Weights of a small image inpainting model: 8000 steps.
Rows from block 9, named by matrix and row number. Rows with one number belong to one channel. Each number is 128 + 32 x the weight over the matrix's rms, rounded and kept within 0 to 255. All counts start at 0. Numbers have three digits each.
# convs0: first 3x3 conv (model.blocks.9.convs.0.weight, 96x96x3x3), inputs 72-95, a 3x3 kernel for each
# convs1: second 3x3 conv (model.blocks.9.convs.1.weight, 96x96x3x3, transposed), outputs 72-95, a 3x3 kernel for each
convs0.45:144112104172179150190185128098130130115108082124077121120137135103150112087156131166136157144131121117098135145155119080102086104119117134161108132124161150159128094081056143123095111131111130111130140126082146095123105107109116155148126140175151159163124108128099121091097095108109086122111116097118087076107097123150155170186199154236146191193220192111097142110123135077127157144114117138149147138145159063154146083181142092131083139124130145148200123128132097116118135081068099057069151108149137128149150102092121112088177152190135120119137177122073088103100071085106131109095141138129142194156090135109138147108130124127085129167149139118153167
convs0.46:135119117078112113113125149167069058140099123154162110129160159126096149141113099091141119132113104132143112136109085098160114146123052111113131074067082142140112203110113086101130082081097099082078102075097125081123087157121133132142161151142154164108141224166099115143127091123098098105128075095136100080166099072114097094088126132127125092163129125071057139126083141128129126162162175150154136172140092161158109173175154111169139127055129149109122159123141139181120123221145143132120104124119077097086143105094108130184061070124046127130000001008079091056122110108115115103133177096159181120098086107131093093155126133115122150158147185152136168
convs0.47:063151120030097163078162139110062166053101105133093095094165175088227158110163154166112142144059151123056115111086148161139117162163104119109100096123099082151086153119070134192099110162163138129133101097121160136125129104091107155171126193139156135154157158128128138109097148128189159153184194175142115118153141127148120126134118129094174143092156159121080138137193159117173096186112079134107093130097102122042134062087081062075089175066148141105158070126166114128126114136118111095090107143100117153158144171128166186165141154142128093176148171159136099182111153179107115131129147126112121120109140106121116183098135153124110119161119157099133148
convs0.48:106090076138090079133122138068139098147139168098132147166130101163127139093145105079127111189136114094104136125184160112126155164105137178173153102114106160134180127129121144129139130143135174141130117155115108121089157224171147106063206131105108109093118115125133112150123126174105153180085122173124097087160082120194140110109124103095160097072081108171103082145105064163145148101113132114148173168165139161082160086031102163049174126126123137161145098115135095082114088075132117137158160121140118086107117102183080096096226116170132089120116097127118139117136107112121142140154163099140172092156149141180180152149124125105151135119121176176118152
convs0.49:106114164080152165124133146121113106088114123128137100143135124147156143142165124136107096103139101140100121110149106166127116145133158132126090164132056154159083133138128113129138105109143115178147116154125107137133208145119161134102143093109131141162151156170133135100170118133218137130160134081070148150106048129075119162103202186142189164118146176121149117125133142139161121093119198047137113122129082155131166125129139141154131106171134115116184117135151108102090128108110138099104137157160138147136157101109137088132153143101129096143124156169115124109095104112109119133152156115140130088129150129126158155124167129125199215101168170118113132
convs0.50:122134128084128113056108093181157126187114182144193180165155119159138169134117135106134167201172216210198215082121101082139118122106160083150151128139144160126124137129152118124146133176137135124140116123128152163121088040085201190170098187123133127095098118131120094062128116124129126085122115139152172197101146121125072076087151161130110112154148114075117118105135133155185126055112153092120108131120162181136193130077151120137201165134129218115123106147111135127142026069105119106137137108135129073091086087090051051023167202093101252144072145124115147155159151121192199164146182171142174136121164119094044059093104079161212149206208159134150122
convs0.51:096117135089134186137113141078110146163135076081109064134137135134135137099084190140164095150127087165162052115125133189173150106113132114132153148161179135126184111151116121148091138122098165129152128154153104134094209111050178127061214199118135157115143109116177134140118124157125167208119132116155116161181152144081103104133091136107079065056045083121160122136061156095111144064128160139141124158077131140129146091094126062035158121132114097132099069121154123128130100111116111117142122142154156176151143147090185095000202131073210135089083195214133166218065158175114133143085109094135143124142128139165147118154143171205122082118143101155137116
convs0.52:117112091143168110086139168077031099055123100118113098069124137091156159153147133109109125107142083123119109046155100088140066105108075162183141125139133132113117128128088183119096106140110119138116130114115108111138121073157085093125081057159137152139135170198171167156164173144175126099117109113109108121079170124103151167136096144128145155102085100148147116170155129158156123083119135112136153112170198176156152199159152190139099102156173115177151148162158175157170134154141106141082098109094129119117143130126141135185151091173162135129184162163188203107150189142195108105139084092128059119120137092120124137126145122154171146168183146143107144
convs0.53:140101179155114141152093101120153131120116129079102116136163067124179096150148089194075090194103134144069100071117119129133130122132114190158154174200182149148122073079141059106130056129113168119127122111130129157098140136112113149094093114119107127112100142099127171137088124115164121120111108095153142138185122132223055107062079073156137185084106116130155146139171175149135095144130106148120126095113112000073204091125241071136205146115114109095093056099116086080067142113095055065101135161130128143123145160148155151146123173200092111135142100085152160162108102064141161159109128106142156113106115103088044063106092076176142153104154141092181115
convs0.54:142155135072073139076090156119106128151165149194132097143155118125114136119091110145117157231134086132130161114078179105082119116116087109107141133127127121152144071121092100146125076097103108138119117132145147162118124137149187117102133125083149114163109176172120124100133103146186159129207154115077094141113177155108120152175169171171200205140152163135137119116145130165147217076134129111097184075079086137158148113228176148093166135113153130161136136128143127108144081123125100090137113144110115152169115108138100162132098157105151163132120107101114149134110116089124091117148143153123144157180128203153137171115125123152179176106154171070143169
convs0.55:166116156127157191082105125138125148123087125150121170138118169148160163177156125115165178124194152103173178169140192175125196129143191115154138167195186121101145152151182112152142108170137082119096104136126100133142080139130097091150012042043135106100118106114065123088178149161115140126107176173151139185109093119228150138125192114115166151130115159131164122110142132123154149168143115165152139156133076166100151246174243141152196138110118105075106082105138174132125149119077216150146107102089064071090140104065156145080167201076166255125084062141091076138161063132090140061108123104110176093127172114081147106135117073122148125139112097096112097
convs0.56:099125102141136101157153182143160173130125212161131166164094142099104121151131118143124204136080138149105132144133147113130144128134108120138118106085092171106141120174121124153150157171130177164128132154148114141147147119094095069151153112108163152144165160120178156123155127141153140106143159145071132113074134109105119128132146133149165129202171150104125159131117170102135104144170135119121090098091107055092143083100137139158160107111103107126156134144122095148152092128089126138128151187159145159144122114126131108127147119130114113101081126091127105161100164140134143126143156107133189150136117149124121125106109140165148191163147152132156179
convs0.57:102175146104109143144071112105127156098139132127111161174138116117102093155129060141142143113136088153106112139132139167157194109137148149165166160107132138111142147112091157118101135133098091120153088144121066098104101117095147114175063105157122137083118104064126081070170152091162134118153164101173157062147135102178157137120134184140191148160211103194154130218152135149141088155144133156134120171151117133091126154095140129100083142141107165156077134120105105144117148143135150129152131137155110102151161169147159178097098113095124148093113088111094120139133114129101112138079145125123151185175155131165178131151152138115110142103135103090175123
convs0.58:132203159133131156125148148109138106206121144147115062133184160112138123170131132151152199132134153177166165120122079164127128167189114131133169120141175109180155208174178160132128147096131128129085154117146075128070213150089151084103115125062113121139124131122075064090128049101152073049135120104049042064140151101177149104101093032140133039081084022126074087156133143105132171178165070126072106146101110086119129098146181057120095122085050156114100193163067128153153148156130107171107157096115175106119161090051102135119136171139102122081068131126060092105091128191070080132109160171127154157096105092113113086106163180171129107132118147126106103
convs0.59:110094118108143129162171113088150109134152136155142154192186176175169165159182114122148126203190119202199161147149188103144140088091118133164147127140137118125117109141125139131167152100130121127111107105132090107112128166158186196098100149116137163128111136158125111164161158168109133129113126128154104079126070107104095144166109098132108129147141143113120157128099148136078128082126158099058134098104128071102095058163161151200204104123119103113113087122058153188151125122118152129148128159131123081102144115085169070005191002000130055069114096120169207195111103133181166132138131145089097152100170119112143119086138105111139110078131078133082053
convs0.60:155177096106145093133114111057088065089110103050134196172108101165117118132060113094152111128116098140131120100098069126118080132133116143166147084141166120124125118115119110142118173151175103125089137130128136107124170138126168117108234103088088110082147139145121130140167109132107095141131138143129133126101124117124098129154184184126161128113095158095132082118123116145097089145084054140113122049081090065142160133200253092138114199178122207148168171122129097181165122156183137105142134140142152103090112072075109126081232164131184064051114088127161150141166189142137170160116160074130124083093118133083123120137081102158160158155186164160109091
convs0.61:108136143131072102157128140222201180070112078049050073118085068123092101168094116203134154188137169154102198083146115078142130057150135120171124140147151127111109128096127140123121145131096160132141132157085122094051170188162128151147125126157107094113103093138124076115157131112160117117126099116093079116093104132134111163147149148126148192166173136107133139110117109112107145174116192160100162132110100116109083117095033090132058052160106088148124032122071128147178163135124129121132149142126139135082173101055130128173141132173149139117114135116096107113166134121137126158152131165154162150110121090119090111062118070123110122155116096129092110
convs0.62:089103122142166119177135174116169150151196148155097138148140144174104164175114108088093143133076140086101175124072141098093128121126186104123087081088145119122135136141120049088117098131102087118111133161125122102106111092097177120136136098100139141196128099137117130126139113126109110106126075093139145142084116140098146095122133113081121125123153113118125106143080094101127132124086127119190123110163116150122109142110137073141113160122108154098167170111174100130120098134117102143119144106102096077126144132096069070066187148129068108073148093088125090070123116132151099156111104102100158108105111163127073145159172126129161126185180162165161159
convs0.63:122132146129162151108098107129105128138183172116114110108172127190159164140145124193177173156118165149102174112151125120143145092124103134090100114114082138114101137105141166115145164132180092122116103104150102138141131096137108078148171158175155216172153163177155181172157114128160118102148153157071113125159142108178103132102168125038159142092108136184107184137169174134141213141097181121154140171154117131163159099061111076159088164170168137160124171157162125138125134166122138087129137127092162166134197149139146091122076058085186109169165153090135135109098079093108075061149112114111126166132126071127186112154145100069092138097075139131135173
convs0.64:088128110098076141114110091131170154157233137113159183185167169127147157109122099179214185132128163187137158079133147142115126142112137138117136134154125123112093097124115141146088164104127167163134160155120189168097097143065061133115092148174124121119157125101181127116140153155125121163136146103163174191111144150113104106113124089091106099119173062128112122190140144142116093125145107120106170147164125141083105067113083071000045127095086060151112096088137120122143136119100137124170099155106111122104099128131145151139105158092091125047174125102224157162174171125168142112146145121196134155105128135101140105129106121082082122134115119130111127
convs0.65:102110145108113155142110123122072119136066116140118098113085129171155126129171064122130143063100138098118129156118171136172166104139132146146103139118103142101128180169103139096075134064095111124105069094116130120113164122139106072126092096128171129176169122192166139155139112093188153114197134068107184117135120110142160158107161175045129156097096156115083090116103087155133156106087113083137162125084109229157134127140154080091098122129165142141184119177148103165088129139052114109125104134120189149121199129131183144071138138067157151131107129142223168106109143143121081139134097116146166128087096086153201131144169145093102136057134139136154166
convs0.66:140144139153147130109116105137082161078070119083049111146138100146121092128145077086058198086155212118151245176107142140106109148073109135117099113115135125088113134127128102121129161143177108134149141099132129106125071032048135090106172154129140123134121164111104104057149164138144179147142137161201183168188123133127118118174121130152128083176182100109118100169095119192136104109096041178143139146163091067050036097103103112102085135126022158127072128107050122157149126118081109152105126101138140097108139147121130110041167119090209199123138142141106069079089081081126122150119141104157162121081106081094160129114186173141140149138109126102124122
convs0.67:115102179135142171111166145146182134158169170094182170132163171115152140131123152077118059139084112110067061116093103154117118151131083147107138143122102130125113157147159152160155166182181165110135154145129138133145129086140108101120126109116123148125180123161168163168169197195150201198164182229121177141152156118181141133072128205115110131104147178139168123131140138125107104085157140138181097150171138155131102113108160113102100103145117136127125164070087117131162117137156126131131118147175152148161144138152094132146115083116134144044146107105128150116097132159077123157114123146096078145170122156160138121173130094136127163093131181126162119
convs0.68:115128154148133147174161172192150157092062078166076058184081074142134159107079117139170157142107129095055102105127116161155183144113151106115154097105105112139140159130108172115114186141141090075204121139182109069111130114106126120121131079136095118135108141107131155134164140122149095066116117129150108106122105093085114118149151174111112135116106107135103078160097143150076151140093094154070077089062001131148170119124140115161117092118095087134133122104126127116095152078111101073119100110159100103122107111125171212140111155189051103113076014055053007047104087101118115129149126153223178128115109079122114091179138128133101186112099139090072089
convs0.69:092078073120141032090134112153054116129177118188123109136128099084125117104081114050125104137164179210203212127098173109156134151161147107126120086156106153109165101078123119138170167142166112128139146135139110161113114170136132165113173188174105148157094167119152154161119114118144120105124076104123091161163134154104156136177129188110110161156098149128126094141109145123135130085078143142091088112136122110154082120073103131091092065145111101189144090110141134106109140132144132148124128154161125109106113112118122201150102151192105139132139226188138092173094085029143160131176158182110131139158137143100113153120126146152088100125131139105138113
convs0.70:144081095080121118122137075106118138148078096072122088080114100156157110134179084104168094053092078133134089118101149136103110116126176146153141125113119135105120178165123086134127118183131108158103152199129120156118086210089008069129119181093084101115102155115101082144137164146143137131129103074050082117055141150177131170138099143158121110178123126173144169159121164106104136154172112119105145148168105222124102127108030211134164080129063071106138105165136192134178155161136111105079111076093122057161136123120098181158077118079133127102177159177165101131089092159139077110087037126115088097075070094119094131143110182111061135138112087110095099
convs0.71:104114085131089109137148150087087134100149101159171150140102126104103127131127107171136178191192188167185177042151117114139066137109116131143127098096089127116169109137155132161085161090071132122143139146139175151159192197128164110083140021000092126133168149132122068099166142167124124135112114128094109101111089132086100154000070099000066114025098145128120086154144079130087120134108084160129111153148103110113087122090118154096078088060170092106135150139144131168127171156198164120117153178120153112120098112071157170131178105080159105125113066146167116200163144131098151119115075075096127125135104097095115120082162089146128162130089113078078126
convs0.72:079103157065087115091139180082091121142124105146168146123109141123078097091104087100134136112118119144083124184187124155121133150105088156111158131103089122139165137116060141091053117094117143155079132126084208163145168150147106128111135130144105076155147054112118094088106116128109131112110125125136156149057151106087107130194170157162166166179196188182178103147176120133138132165146117174106104187093075131096176096127219082076132136089140142151142087152133104111179109152151079124153115103160116123115153176105250080000222110090201050111153100165101144164124169128165173143123136126128129134144075103108110108123111122119144153177176119169127173
convs0.73:130113154123125154170132187164116092104112094110079120155173127158127129170127114129145184153117190110064101175145127125147122102143140109141099107154072142103109140174127100179105142102096118125130133100154140126110105142226060135086140080043107178158146183127133152130161174195152173198134194215155106123138109128143135150112159168138127127152127099130155085146131126162140126064136092102077140116116075109110107072091094112092113128114056109126067162148087137143168118086147098128158109155147135164149148131109082189218034131153080088119156105084126115113139132154141093095142145112148139106126131124167130142149116111114108142086124144086113138
convs0.74:104116157145118180149119167118135105129153125123138133138087129129108197135180172135139102108123127165154135155156122129117096125127175104132089135152122115129126127177145114111124118120097143122157128144123131181151115140115128147133127058092105159158084161105116152141149183127176167165176186177091100104136093177134114129104065098115095130128088080101112115115130130135135166134104127133142171116093165111238136164255218095130095090069107077032057092099084101098096132129176134140124147139098143140109115120118086052000191202151120149160120125124133094115107163111144144090144138111192217150177105154109123138170171158109176154056087128150113130
convs0.75:117090143129130150102140153068078163146136128166107182101104155115119115111123106077126151090135109071107088147131140125099175114103180074134138045059074127106077084105121127118122173131161118067120116080112117100113116045121080072116089069138134111132115085102116089066119139114136103147144143143123100123176145187094118120127147116095078106107125118108101103176163161133122182137140184050123111039115141091172126138200154151209148142105146101142138102097088145122114142107043130143141107163153134161141105101138153199195082169157116172180093060124076035101088058120096127125107090087104147127121126099149117151130130136110109098089108099167117133
convs0.76:129098115105096151119086093076109152130165156145146127158089166149148129061087119112146176124105153216200136087150137109126121218177149132163142108144108128152125137091113137096141139118152121151151120100176142178143212187215150045159179134157071089147158089112119144127137124138128131102114094126078094106121112116117122122114172169126169120091119174131082083095083108134099152059065078063089135152176169072084086032165086046129150147132144103146121133139111092109144087135142073142110144128145118142124113112122158072243130008151152071178160160141182152107136167144182131173103106138096091073159130150140116122170127130221177144159184113138134111
convs1.45:092090107146116099155098097132111119124136143160133093137121141169146140138144170153150128145161147176126145121107100127148154094130112135080150075123127112063115124072064153118078141143128144125119187157121105146148134134153077130091120133131116117148142134129095097075135120115132181120164145137164146169127140118111104141081122116099141118111107089117114175104109160116105148134060074094070124136094120160140139078092148126156184127145180090126141130156130162199169165161140125114151168150136162176126131128105145145106114088106126120111130124130166140120103134095108122094127126122129140126140125163120112116094088096137167121139177155133137141
convs1.46:107123153107138154126130126134099128124108106112100071141155114094126094140109112107070133180122123144147167140046113103113150110118098159170155187214210140158141178191180109193140117186129131151134128233158129156175122087119099085142085104114115168180073076117124099136176215157132152142137109132189189142205168177165153115115136123147161170178149116144173082132153115114199113076115095123127095107086097165131183130168163159110180072162169135162130112148150183115129136074081124095090132144121165174160125165169117124165153157150089133134109101154111072063088067093123119145129113084156140111144163117142203145180199198088056118107153101102117124
convs1.47:103160105140154147134094115116141125157173078133144109141146119112125087095105138148129174097118141110129131127134117114144135177146172186195193214255109195129079104099075116089122154173139128111105144136121129147138107132116193174145108089138138147116119156155170189165093105154159146212091161144098150193091190165089103121129155128200128133161159117183152149149111120100124121100092129136056112089104120081165111041072080081108138159155136133181141118092103180088136155133150092127120113146117081128142095102150125158153125134124160167142122129105151121114091090114139151158161126137094112101142130113101071101094138146102211087141143116100117050
convs1.48:082116149180112128099120135122139137135118152078120146128130132079140108113102086123117116155135121107148137119118132145145148139138102118081116160160150094077062094098110140110079098103124169081133120100128113070179122166137129177141140183130134151135163136105158146117090062129065121146076075131149163113108157075141105147101150143117123168057102144134122119175150123183119116126136158150109150116133132077135098091146129131138144128168126100127132094136114099178180088199181106159108097154159115183138123185116120111126094157113140159137100092113148135160113119098133140106076095109120126119151171125087132129141173117083099149120130119082100154
convs1.49:130128118120126114157128150078070115111081136126096126096111148126115091147109110100088143131123121151131143113112128099116089101096140162175160218168139147125127142148095115160136184146173134102131193148156173138144165095146135152101109132140145088128076093126091120092144153156093143189110121109116132135147097116105138142141136163179170208124178204129083142095106162117076140142139139115162135103151146119139095138119133101129068092096201126122153116094123176173151149148153167183153082127166122105134127138143127124118137116119100123115136109156161148103141112108085134069164118116163182163153120119133102108098065098145188096192168139168156167
convs1.50:186191187166112206121071117079064125120105102135140147153150130111081082147140088088125167067030064103104157132081125195122166134120163103156167120134186108122181088072099104114096119110076059082088118148116138094152100132103150080124180097123185159135136132165129140104105138138173169148166136166133119120090096097101121137113125098139152151137177128106095105091133116155127134050094138135162163099193177065169190050119123084068117105106113123106114082136122103111089123170188119142144123188156168173161124186075102100163107109133143188175130087130120119151108144193095108110149113127103073092138156106150195165120135177131105103093111089055074076
convs1.51:089101085100139107072075124143137138151160144129131104161132141110053121114097092076087140122092134144098078093085056114094111163195183100069077063179141096164127124075081170091094148146100127117123100117123100091185154103105155109113163165147131148155130119122161130133116109083121146089140149084123148113109182131085080047150135172115125105060075077114142152121154129087114102093114077067104126073090137170142134065106077104130113131158120149131086143131087158144125113086129096079106125130132127133105103097116160117167157104136180132108150144114160181170134096108085137174114091168054120148116079067133111104127152138142101126147104105108124127
convs1.52:128121174086090110105127117131116108140135130129155154131190149092153099120110116166124116149104086161131135171130142209099120184103121136124116137113143091032071143138121099138062138142151121142147134163148143149111134141102131136132145144153112110141126094121127126126106092129149118119131110118098192110144153113133119112102177177124087159151133182168136171180122114126108101118116139124114082116140095076117121056038061078084073117135112086081104091138098086112149104109128078073125123133114137112092141140091130092089112107070201078092101125086160122137090110103144138171104111152103091141097116148089148161115121134092099083101077117074090083
convs1.53:139132084061108073120135125148126191106101160106131124165124198169119170186141114123122123130134081148144124113126184110117106172149156059103094045022082055086084137166163161152203116172171207082091151135103114042081066112131084101166116159153133102095180179112216128089106184070110119006085131078133122051132129118117119130164161178114147135102143161126135117079133140087119135105110096159127135117096095066108152093141119099141174151201231128175156080130119196171173177121174176164136109093151088086107118104131113147126055084123057137119123178161089114173126112248107081145168093139084141200144150191198220162138107074133107109070105111110117076
convs1.54:104126100139183166148161141106113168103108147110113153139151138134148094142129172110149125106128088125086141109144127164160103089121121151144138146151146099157146131135124127145109186164144123136098157174137119137161165102128157146124158144133135125113119106105157125148103107113104110100124099107112113158131125096121129122134119130124175150107163159148089118119105147128143151149132146149125126088128107139109104113123099121126155140114126119106167128102104144160143165139120123132122122168094117099148114105133154108143155110149146107110151112145132122127145113118132131089150126100130144149101109188073105129076103085110145108140156181113122112
convs1.55:137165140150112110131128122194135139127034084123109100081058088113127160133130160124085078169122158132131094145092147047021080140060109082134183033004071093076139096119191138121206088066129174125120121072115086072114058140082107165112113163107163157167140127143141141166137176104067056000075114112120128155125097095124117103137142176081087136054117095055123110067149113134159139133143153126109126161151152158169161167220196178217162057033097100120108116106139133122065138127091111156070128210128115195150157162182096068165075068139033065101106088120053023082094040111078105102119100138116135133101136135142106161093080124074143045099141091069122100
convs1.56:118131074167127103203116109133091096129107140131154129125121159155162130107185134128129097139144161142162135154145108142089138089138122152173193199166151108137164144071071143131135173134157116113100084116118101138125147117192123142125169151087112104098148128098136082097149154170156143140148156144097090121082116118147119156123129122130129135098127162135102152092114175129100138150154153073104137130049129123131121136157163101134161113121115133162137105151102140136107118083140102090127115127117125109146118104116125088118159102059150075144144124141124141122172116135117112114187133121165135178157125121121125176132132175124136155133127159144085148
convs1.57:093086104145119108146085104099090091119114110161144082159156091165150159147134097109148108105142119098112135076110103084112103126105121109106090101108150083087099113109104140144112140071067096121098107100130095154108152173104130161137094154114161157125170184154123127112159108090130080133145157106122128129129177152126177178156063122123123140116091126144129105105085094121085140106089104144103118110112140125133134124161118114162127146123106149119103154134125112111125144156142142139105125148134167159143152150138141103119104176126131108127158166161155162139140151155099070053101133089140142091139118048104111122145112114137146141127080147119150156
convs1.58:147082160084079116109096136118173151094043131121134137085161085098126121100164156105106122106114118105122167108121140104108131175170140080143207075127135102095140138116153151099134129140146128112149102050120123123127141170116166144070106069084144152147136107133095105154143157088118119109090150150126107167111088117136111154143104110147125120117146153159093124095106113162091132131129088145114096156128136085123102065139131172148162181138081141127122118165132076119121046125079089124130129148160130157094108119075095119116125139139149151122109129130155128121096123094145153080118131084096118124137169099120128112061085136091151069170164098070140128
convs1.59:138108056143124108136129128142096088130067077204155157156118106094053045060038083086113102123126107126127120147162098149112157089146121133107133099113138157114124151131123071117115110073132177130125106120130160174162091077120144148188082111131042096112063077124089053112149132162113146143115112153134186147150179151182147171065122121077133130116139106135214126100152124082152157150172183142215169146190148042056160083119188133129197213185181194156197112181127116151159132124079086079095170157102130172110114064093100109093153174129144127128091105138100074101118160148109112135117127127139124093144127163128139134110106138199189176197132194164159170
convs1.60:181115113139116112149125136146128143139069124096083140151176190089154105131167114087101137106061114083053106161171115117107143143125150106128160090114142071030112088148171125099117124137145130134154108072147123120103138115172117082110161104091143162111146123127160131129118105122111114115123087099115117111155112145142117073092102078138163147122090104172155191168143176174152175148200164151123148157137115134138126082057082061089076105130134091099094130069095120129117083142187083054071135127162129099125141103116129165116085122135129104151116120128113110085133140135107123118116107161104081075098128106095117080120153179141117144076075100096113097
convs1.61:120119140122096131116114148155195191120159135119183110118124107137151158160175099130158162126100168145159121184157151094169120103127085101125156122134140097107147153172127139144069092106091178178156203167134131127083151122168155085145115094152098094127093124132118190143100135097139103116140134117124131125063107104133186136047099110095144126098139148099088109133142130143138140168121162163129112123157090169123072168120046150140085128215097155202164129202121146147150123118105136061121140126129119183145204161126117124092187145095192121142121095115126147163125103143101121123110129132116109181181175157148192146105179204153107161179142146176139201
convs1.62:102097101143117123190142172141069171099097094128052132103130088158138108127142093160127104133127089139098120150105132167147081143177118072142136111142151135127116144107140126147185149131135130133133159160180146157169137119180146119153170120157140112120195142122108126088135110137098124147118128129114097149131182134105102121126155140108166181137194144136148176137160147115159118111114163126115171090132138124121147128137129142134136129116153144124146111110091155132161158122130139135132116104115132158109132136108103120122107120163087148147132060145109107122106066056122105108128148148116139088087153087081146140101171132114103058107138106111152121
convs1.63:150151135118131092144143069118120171057119126083087147126121126084133123113139115094103154088100072066084146126154165116116086156117152118164109175161154166177081117126143142108157175176177118131117146095125133111116108116135067114070100112114111121088099128092129107081148133112138087144166101137112113116153108084154120140156128103133126136153122130048103121054098127115098144145109082129146110105126103136148164140169153096152127150113165126141145105106114116115139122075168126111128154142099166132071154109102133114090106151125128150094117137123125111121139112132129115101142146102113110140189145097170133119173114119068133144099177133103154139
convs1.64:152094108097182147087158152106129197123077124123118159116077148108038112173127134085128132078110128066055111117140153124129158199198153103108161113178167096154151109087113160167125141098139110141146133101111090087122106073112171112187152148159122156076177143087114136139100119192081102113139152171175146067106205112108102083186161106170186135178142151082168137089117107105154126126046076144096136151156127073027112072027114079047056175157170144142160126085124150123103119086043176144134172116127169179147133151127115140086094091134113130092070160102060141138060147114144131104119142116062111071104104122121137128146127123058121144102163223137182209
convs1.65:134135122147191129142148092086152153175095136090106108155099117192119059119144139118150138152130185184100094118165139169093116091109087101171149165166076175130111200158096189193137158162149124126067115173103137131090106191088093147131136139091101142125098113129092115121128139129130171170063104158088147196093119140126136163119173144169174157176149111108108095144141111112169132156149132098124079136144095087095090121157153157131133116138128112061142091115142177133153203161131207199139128173093104095088138095073092131143168141123147111099146151122151145124151097107119128100089103100143124120129142125095074070165144137093101131162124152156186131
convs1.66:131123126085127107055081120143168105114144190083129154080120083123159130120107101109125166144097156119130160164173113165158119188172122191212205127179149077123128119119123135101099138129090082099121088170150105133141138145104167154122201221137138099119097086107105127156111128206139125183121097113132139110174154122173157178152111098148133099229182213184113069195159099173142085054031097107074136173205207143158158142185212150164165141182162133151157097156116142109155147121100091122157097135147120185147129180143138112161127090127110125145120116128155127130136162122115116100108115130132104119122138137094103118171171168118154121126153165083128115
convs1.67:140130118042069112083108098123135155109098116113117111101124148139092098152094103144164081103099132158129125107171098089115095142138141120171103180154065128140107095114083096131081126151088119125080117101071134128088164139150151135140177129113101077128090065113115119154205159192188177179185182145119120132122141100110122126140114135165136127142123081121129129106135142104145134110090109116063080150105104136126141123134120167112112151164133140144135139142142147128153119087077144120142082110130115129094057107105123142134166167126159137092118131152089121144121138125131064095100096111177093095125127134138137099108123082152110161174120131155124100
convs1.68:082108061071117101048079127158114098186128110151136130133176175149152112226211131127154181154129147123130144103143135075110143124145147074119121180171136115114143135107113134155093118118095134162126096137178123170177138170096098108055106102096112105141139128133121106168138137162146130131148126146134179173172167239127170175125162154110147178119138175141135117157148075195142126165111133161133088176178152167149167162147133123171162139130136173147104214125169184211168154136104163163126151168143126110133099127164146117149099132116145102151168143160142142145136160147083099126109125174111089138101079102150112110124160123174167147101084128063103108
convs1.69:176107121115126130045078095158177194152185158152162129147122137159157103197090141047123139089152181175223203048140158126123133158179151076058137148158172206198165159155127099148099129147078118107139132115140115119125112043101142140134165142129089091152136152161138142147110209168089156036183177070114140136171161139081067110118154099111179151118140121137191099127146010131128037173113094163139168204197200140110157058085151060000098106156143145187137152175126148148182200133145148070101146106148111125090123170167134140092104051083189163131115129137127130134104065091123142129091166109135193187076127105126157120193141177125101159113172207090100184
convs1.70:156143130161106144139158161105115143147144157113133141117101107136117072177121123186205142132088099141122134088124129178157112157099144193213170154098141124102108120086118145126157101093114115111134138064099099104167103106136102141168128089121118163158107124126145122150160161188152159171128157121091138119106178162133168151132181115116113140099167141125189155111129103062139122118148133166113130158120101122087061167117090159126061128142149156094150168129172142144123113150128178150137127137163127162150167149154112129118116071125137137119104150130117092113152109129134138123145127175134164173136147119095157142117166106186176182161146116163199127
convs1.71:133110156155131114140141105066113140086134136129113134144125136161152126165200110085120141103110141120097114143125171178137155135130190098157144166147130126111130159104091144116160071072104164152146153153130145138139203144102177119113132087103114152145064112106099135130151140101124114115121114122160192132121175123095120138098145195098186222128186235150138101141128100137137114142150088145088096118091045144171086153157167158161135093133128100122194100198166131159136122136114156108095129134132118124104082093099138146096140117126083106127185124125068118127148144103105134129171209129183158161168157097132144087113054070085124145118132118107128146
convs1.72:126137114112182147112177128123170132119139071132112101163108161161112118109116175165154119139088083158105137152106102163136119147171105112128155191181138096100093168138135179171150159135056156111155152175106129143211111145089144157153169125119169123131227198154164190153118100199083121140101135117148089181177171195116116149091110124091108129098119079136108073155119021158060064114126116152164108163139143123083112034085147085082185148104121171142147172109104081138172099109147092138099164129142136144133117162172126160111116103105179177091136167162092146149110135137114116126096102150120131118151170149157166145146159171088107119066103125069093097
convs1.73:102129116111102123108096128095159161080168123148149107155108118162121125158087155126153157110090090104124105145144145125158125138135115109141096124122075115125077139144145091102155144103114124058049106050075145121095114129142118133143124118111130124122115106132108103098155138137151184158142159137142097142090118118068089095129112153181114101165101083116151122120151092117127094159134160122158139115119142132100148122144168119161145135112104184133104147098142149131144142123135165102119101093060135145096056121111073153149091141110147125108113089127142131159132107123114114166118118134146129128146154142114162084130143156083112134132134121083090132
convs1.74:121111144076112075101125149125105130149105136166124137078072111047099099152113107117116056103105139173148131094105132097116100170076106156120130162111076138117144130131123099138121131109083115064138137087109088132094150144142039107093105136130108119139110092135143141181130153144129120100138136128115156115129125128117120118140152135157112127185197094104130135135130141125178138109131059057123114068142145125105127077010144102010139212181172179208142150190154094104097094107101149170173125110129109138140106111128123125116108045112184154143142094124092140121103107129110101096118076129165142166077099103106142159071103090105090143133151149076077119
convs1.75:133110166120170192116140154140049067130112117172122159170159150181106150121106176198150187173160154126125183151136170099148171132143172234185161174171205140154189111126094162131170136134141153108091178167140179184134123073146164087133129108178125190119146196161076147098063127155055123118135163094175165155094123083162170171160209184153151188189143126093142145146126129153193088118102113158089124081097094086115081135070136102060102156122158149111164118100144140128110220214187165107158114136158125101128087107146106071142078055138074059111127125139099099109118116150113143121157136161135111144065114074105141105180163107128171112151234104184201154
convs1.76:112158123112116138122103138106068115134135188160175198161145185147161160093173134096069138115112241146166255084064085084138095112196150115133125143166141088110127128125118131117066160141081112097154156148120123127196079105073101148095097118094139121139127165228089144194138131159153159212107095138129093125153091114173093068016097140081108148023068138207181127192218108163175108055034096109155172172209225159115150076108106125163138056113122079117167084136135154175174082167142180159149106156102111089140096119096204153255174107161255252255073129092135087114143123091119135155134093142129138117099136063126143122114171081167134124105104073155118139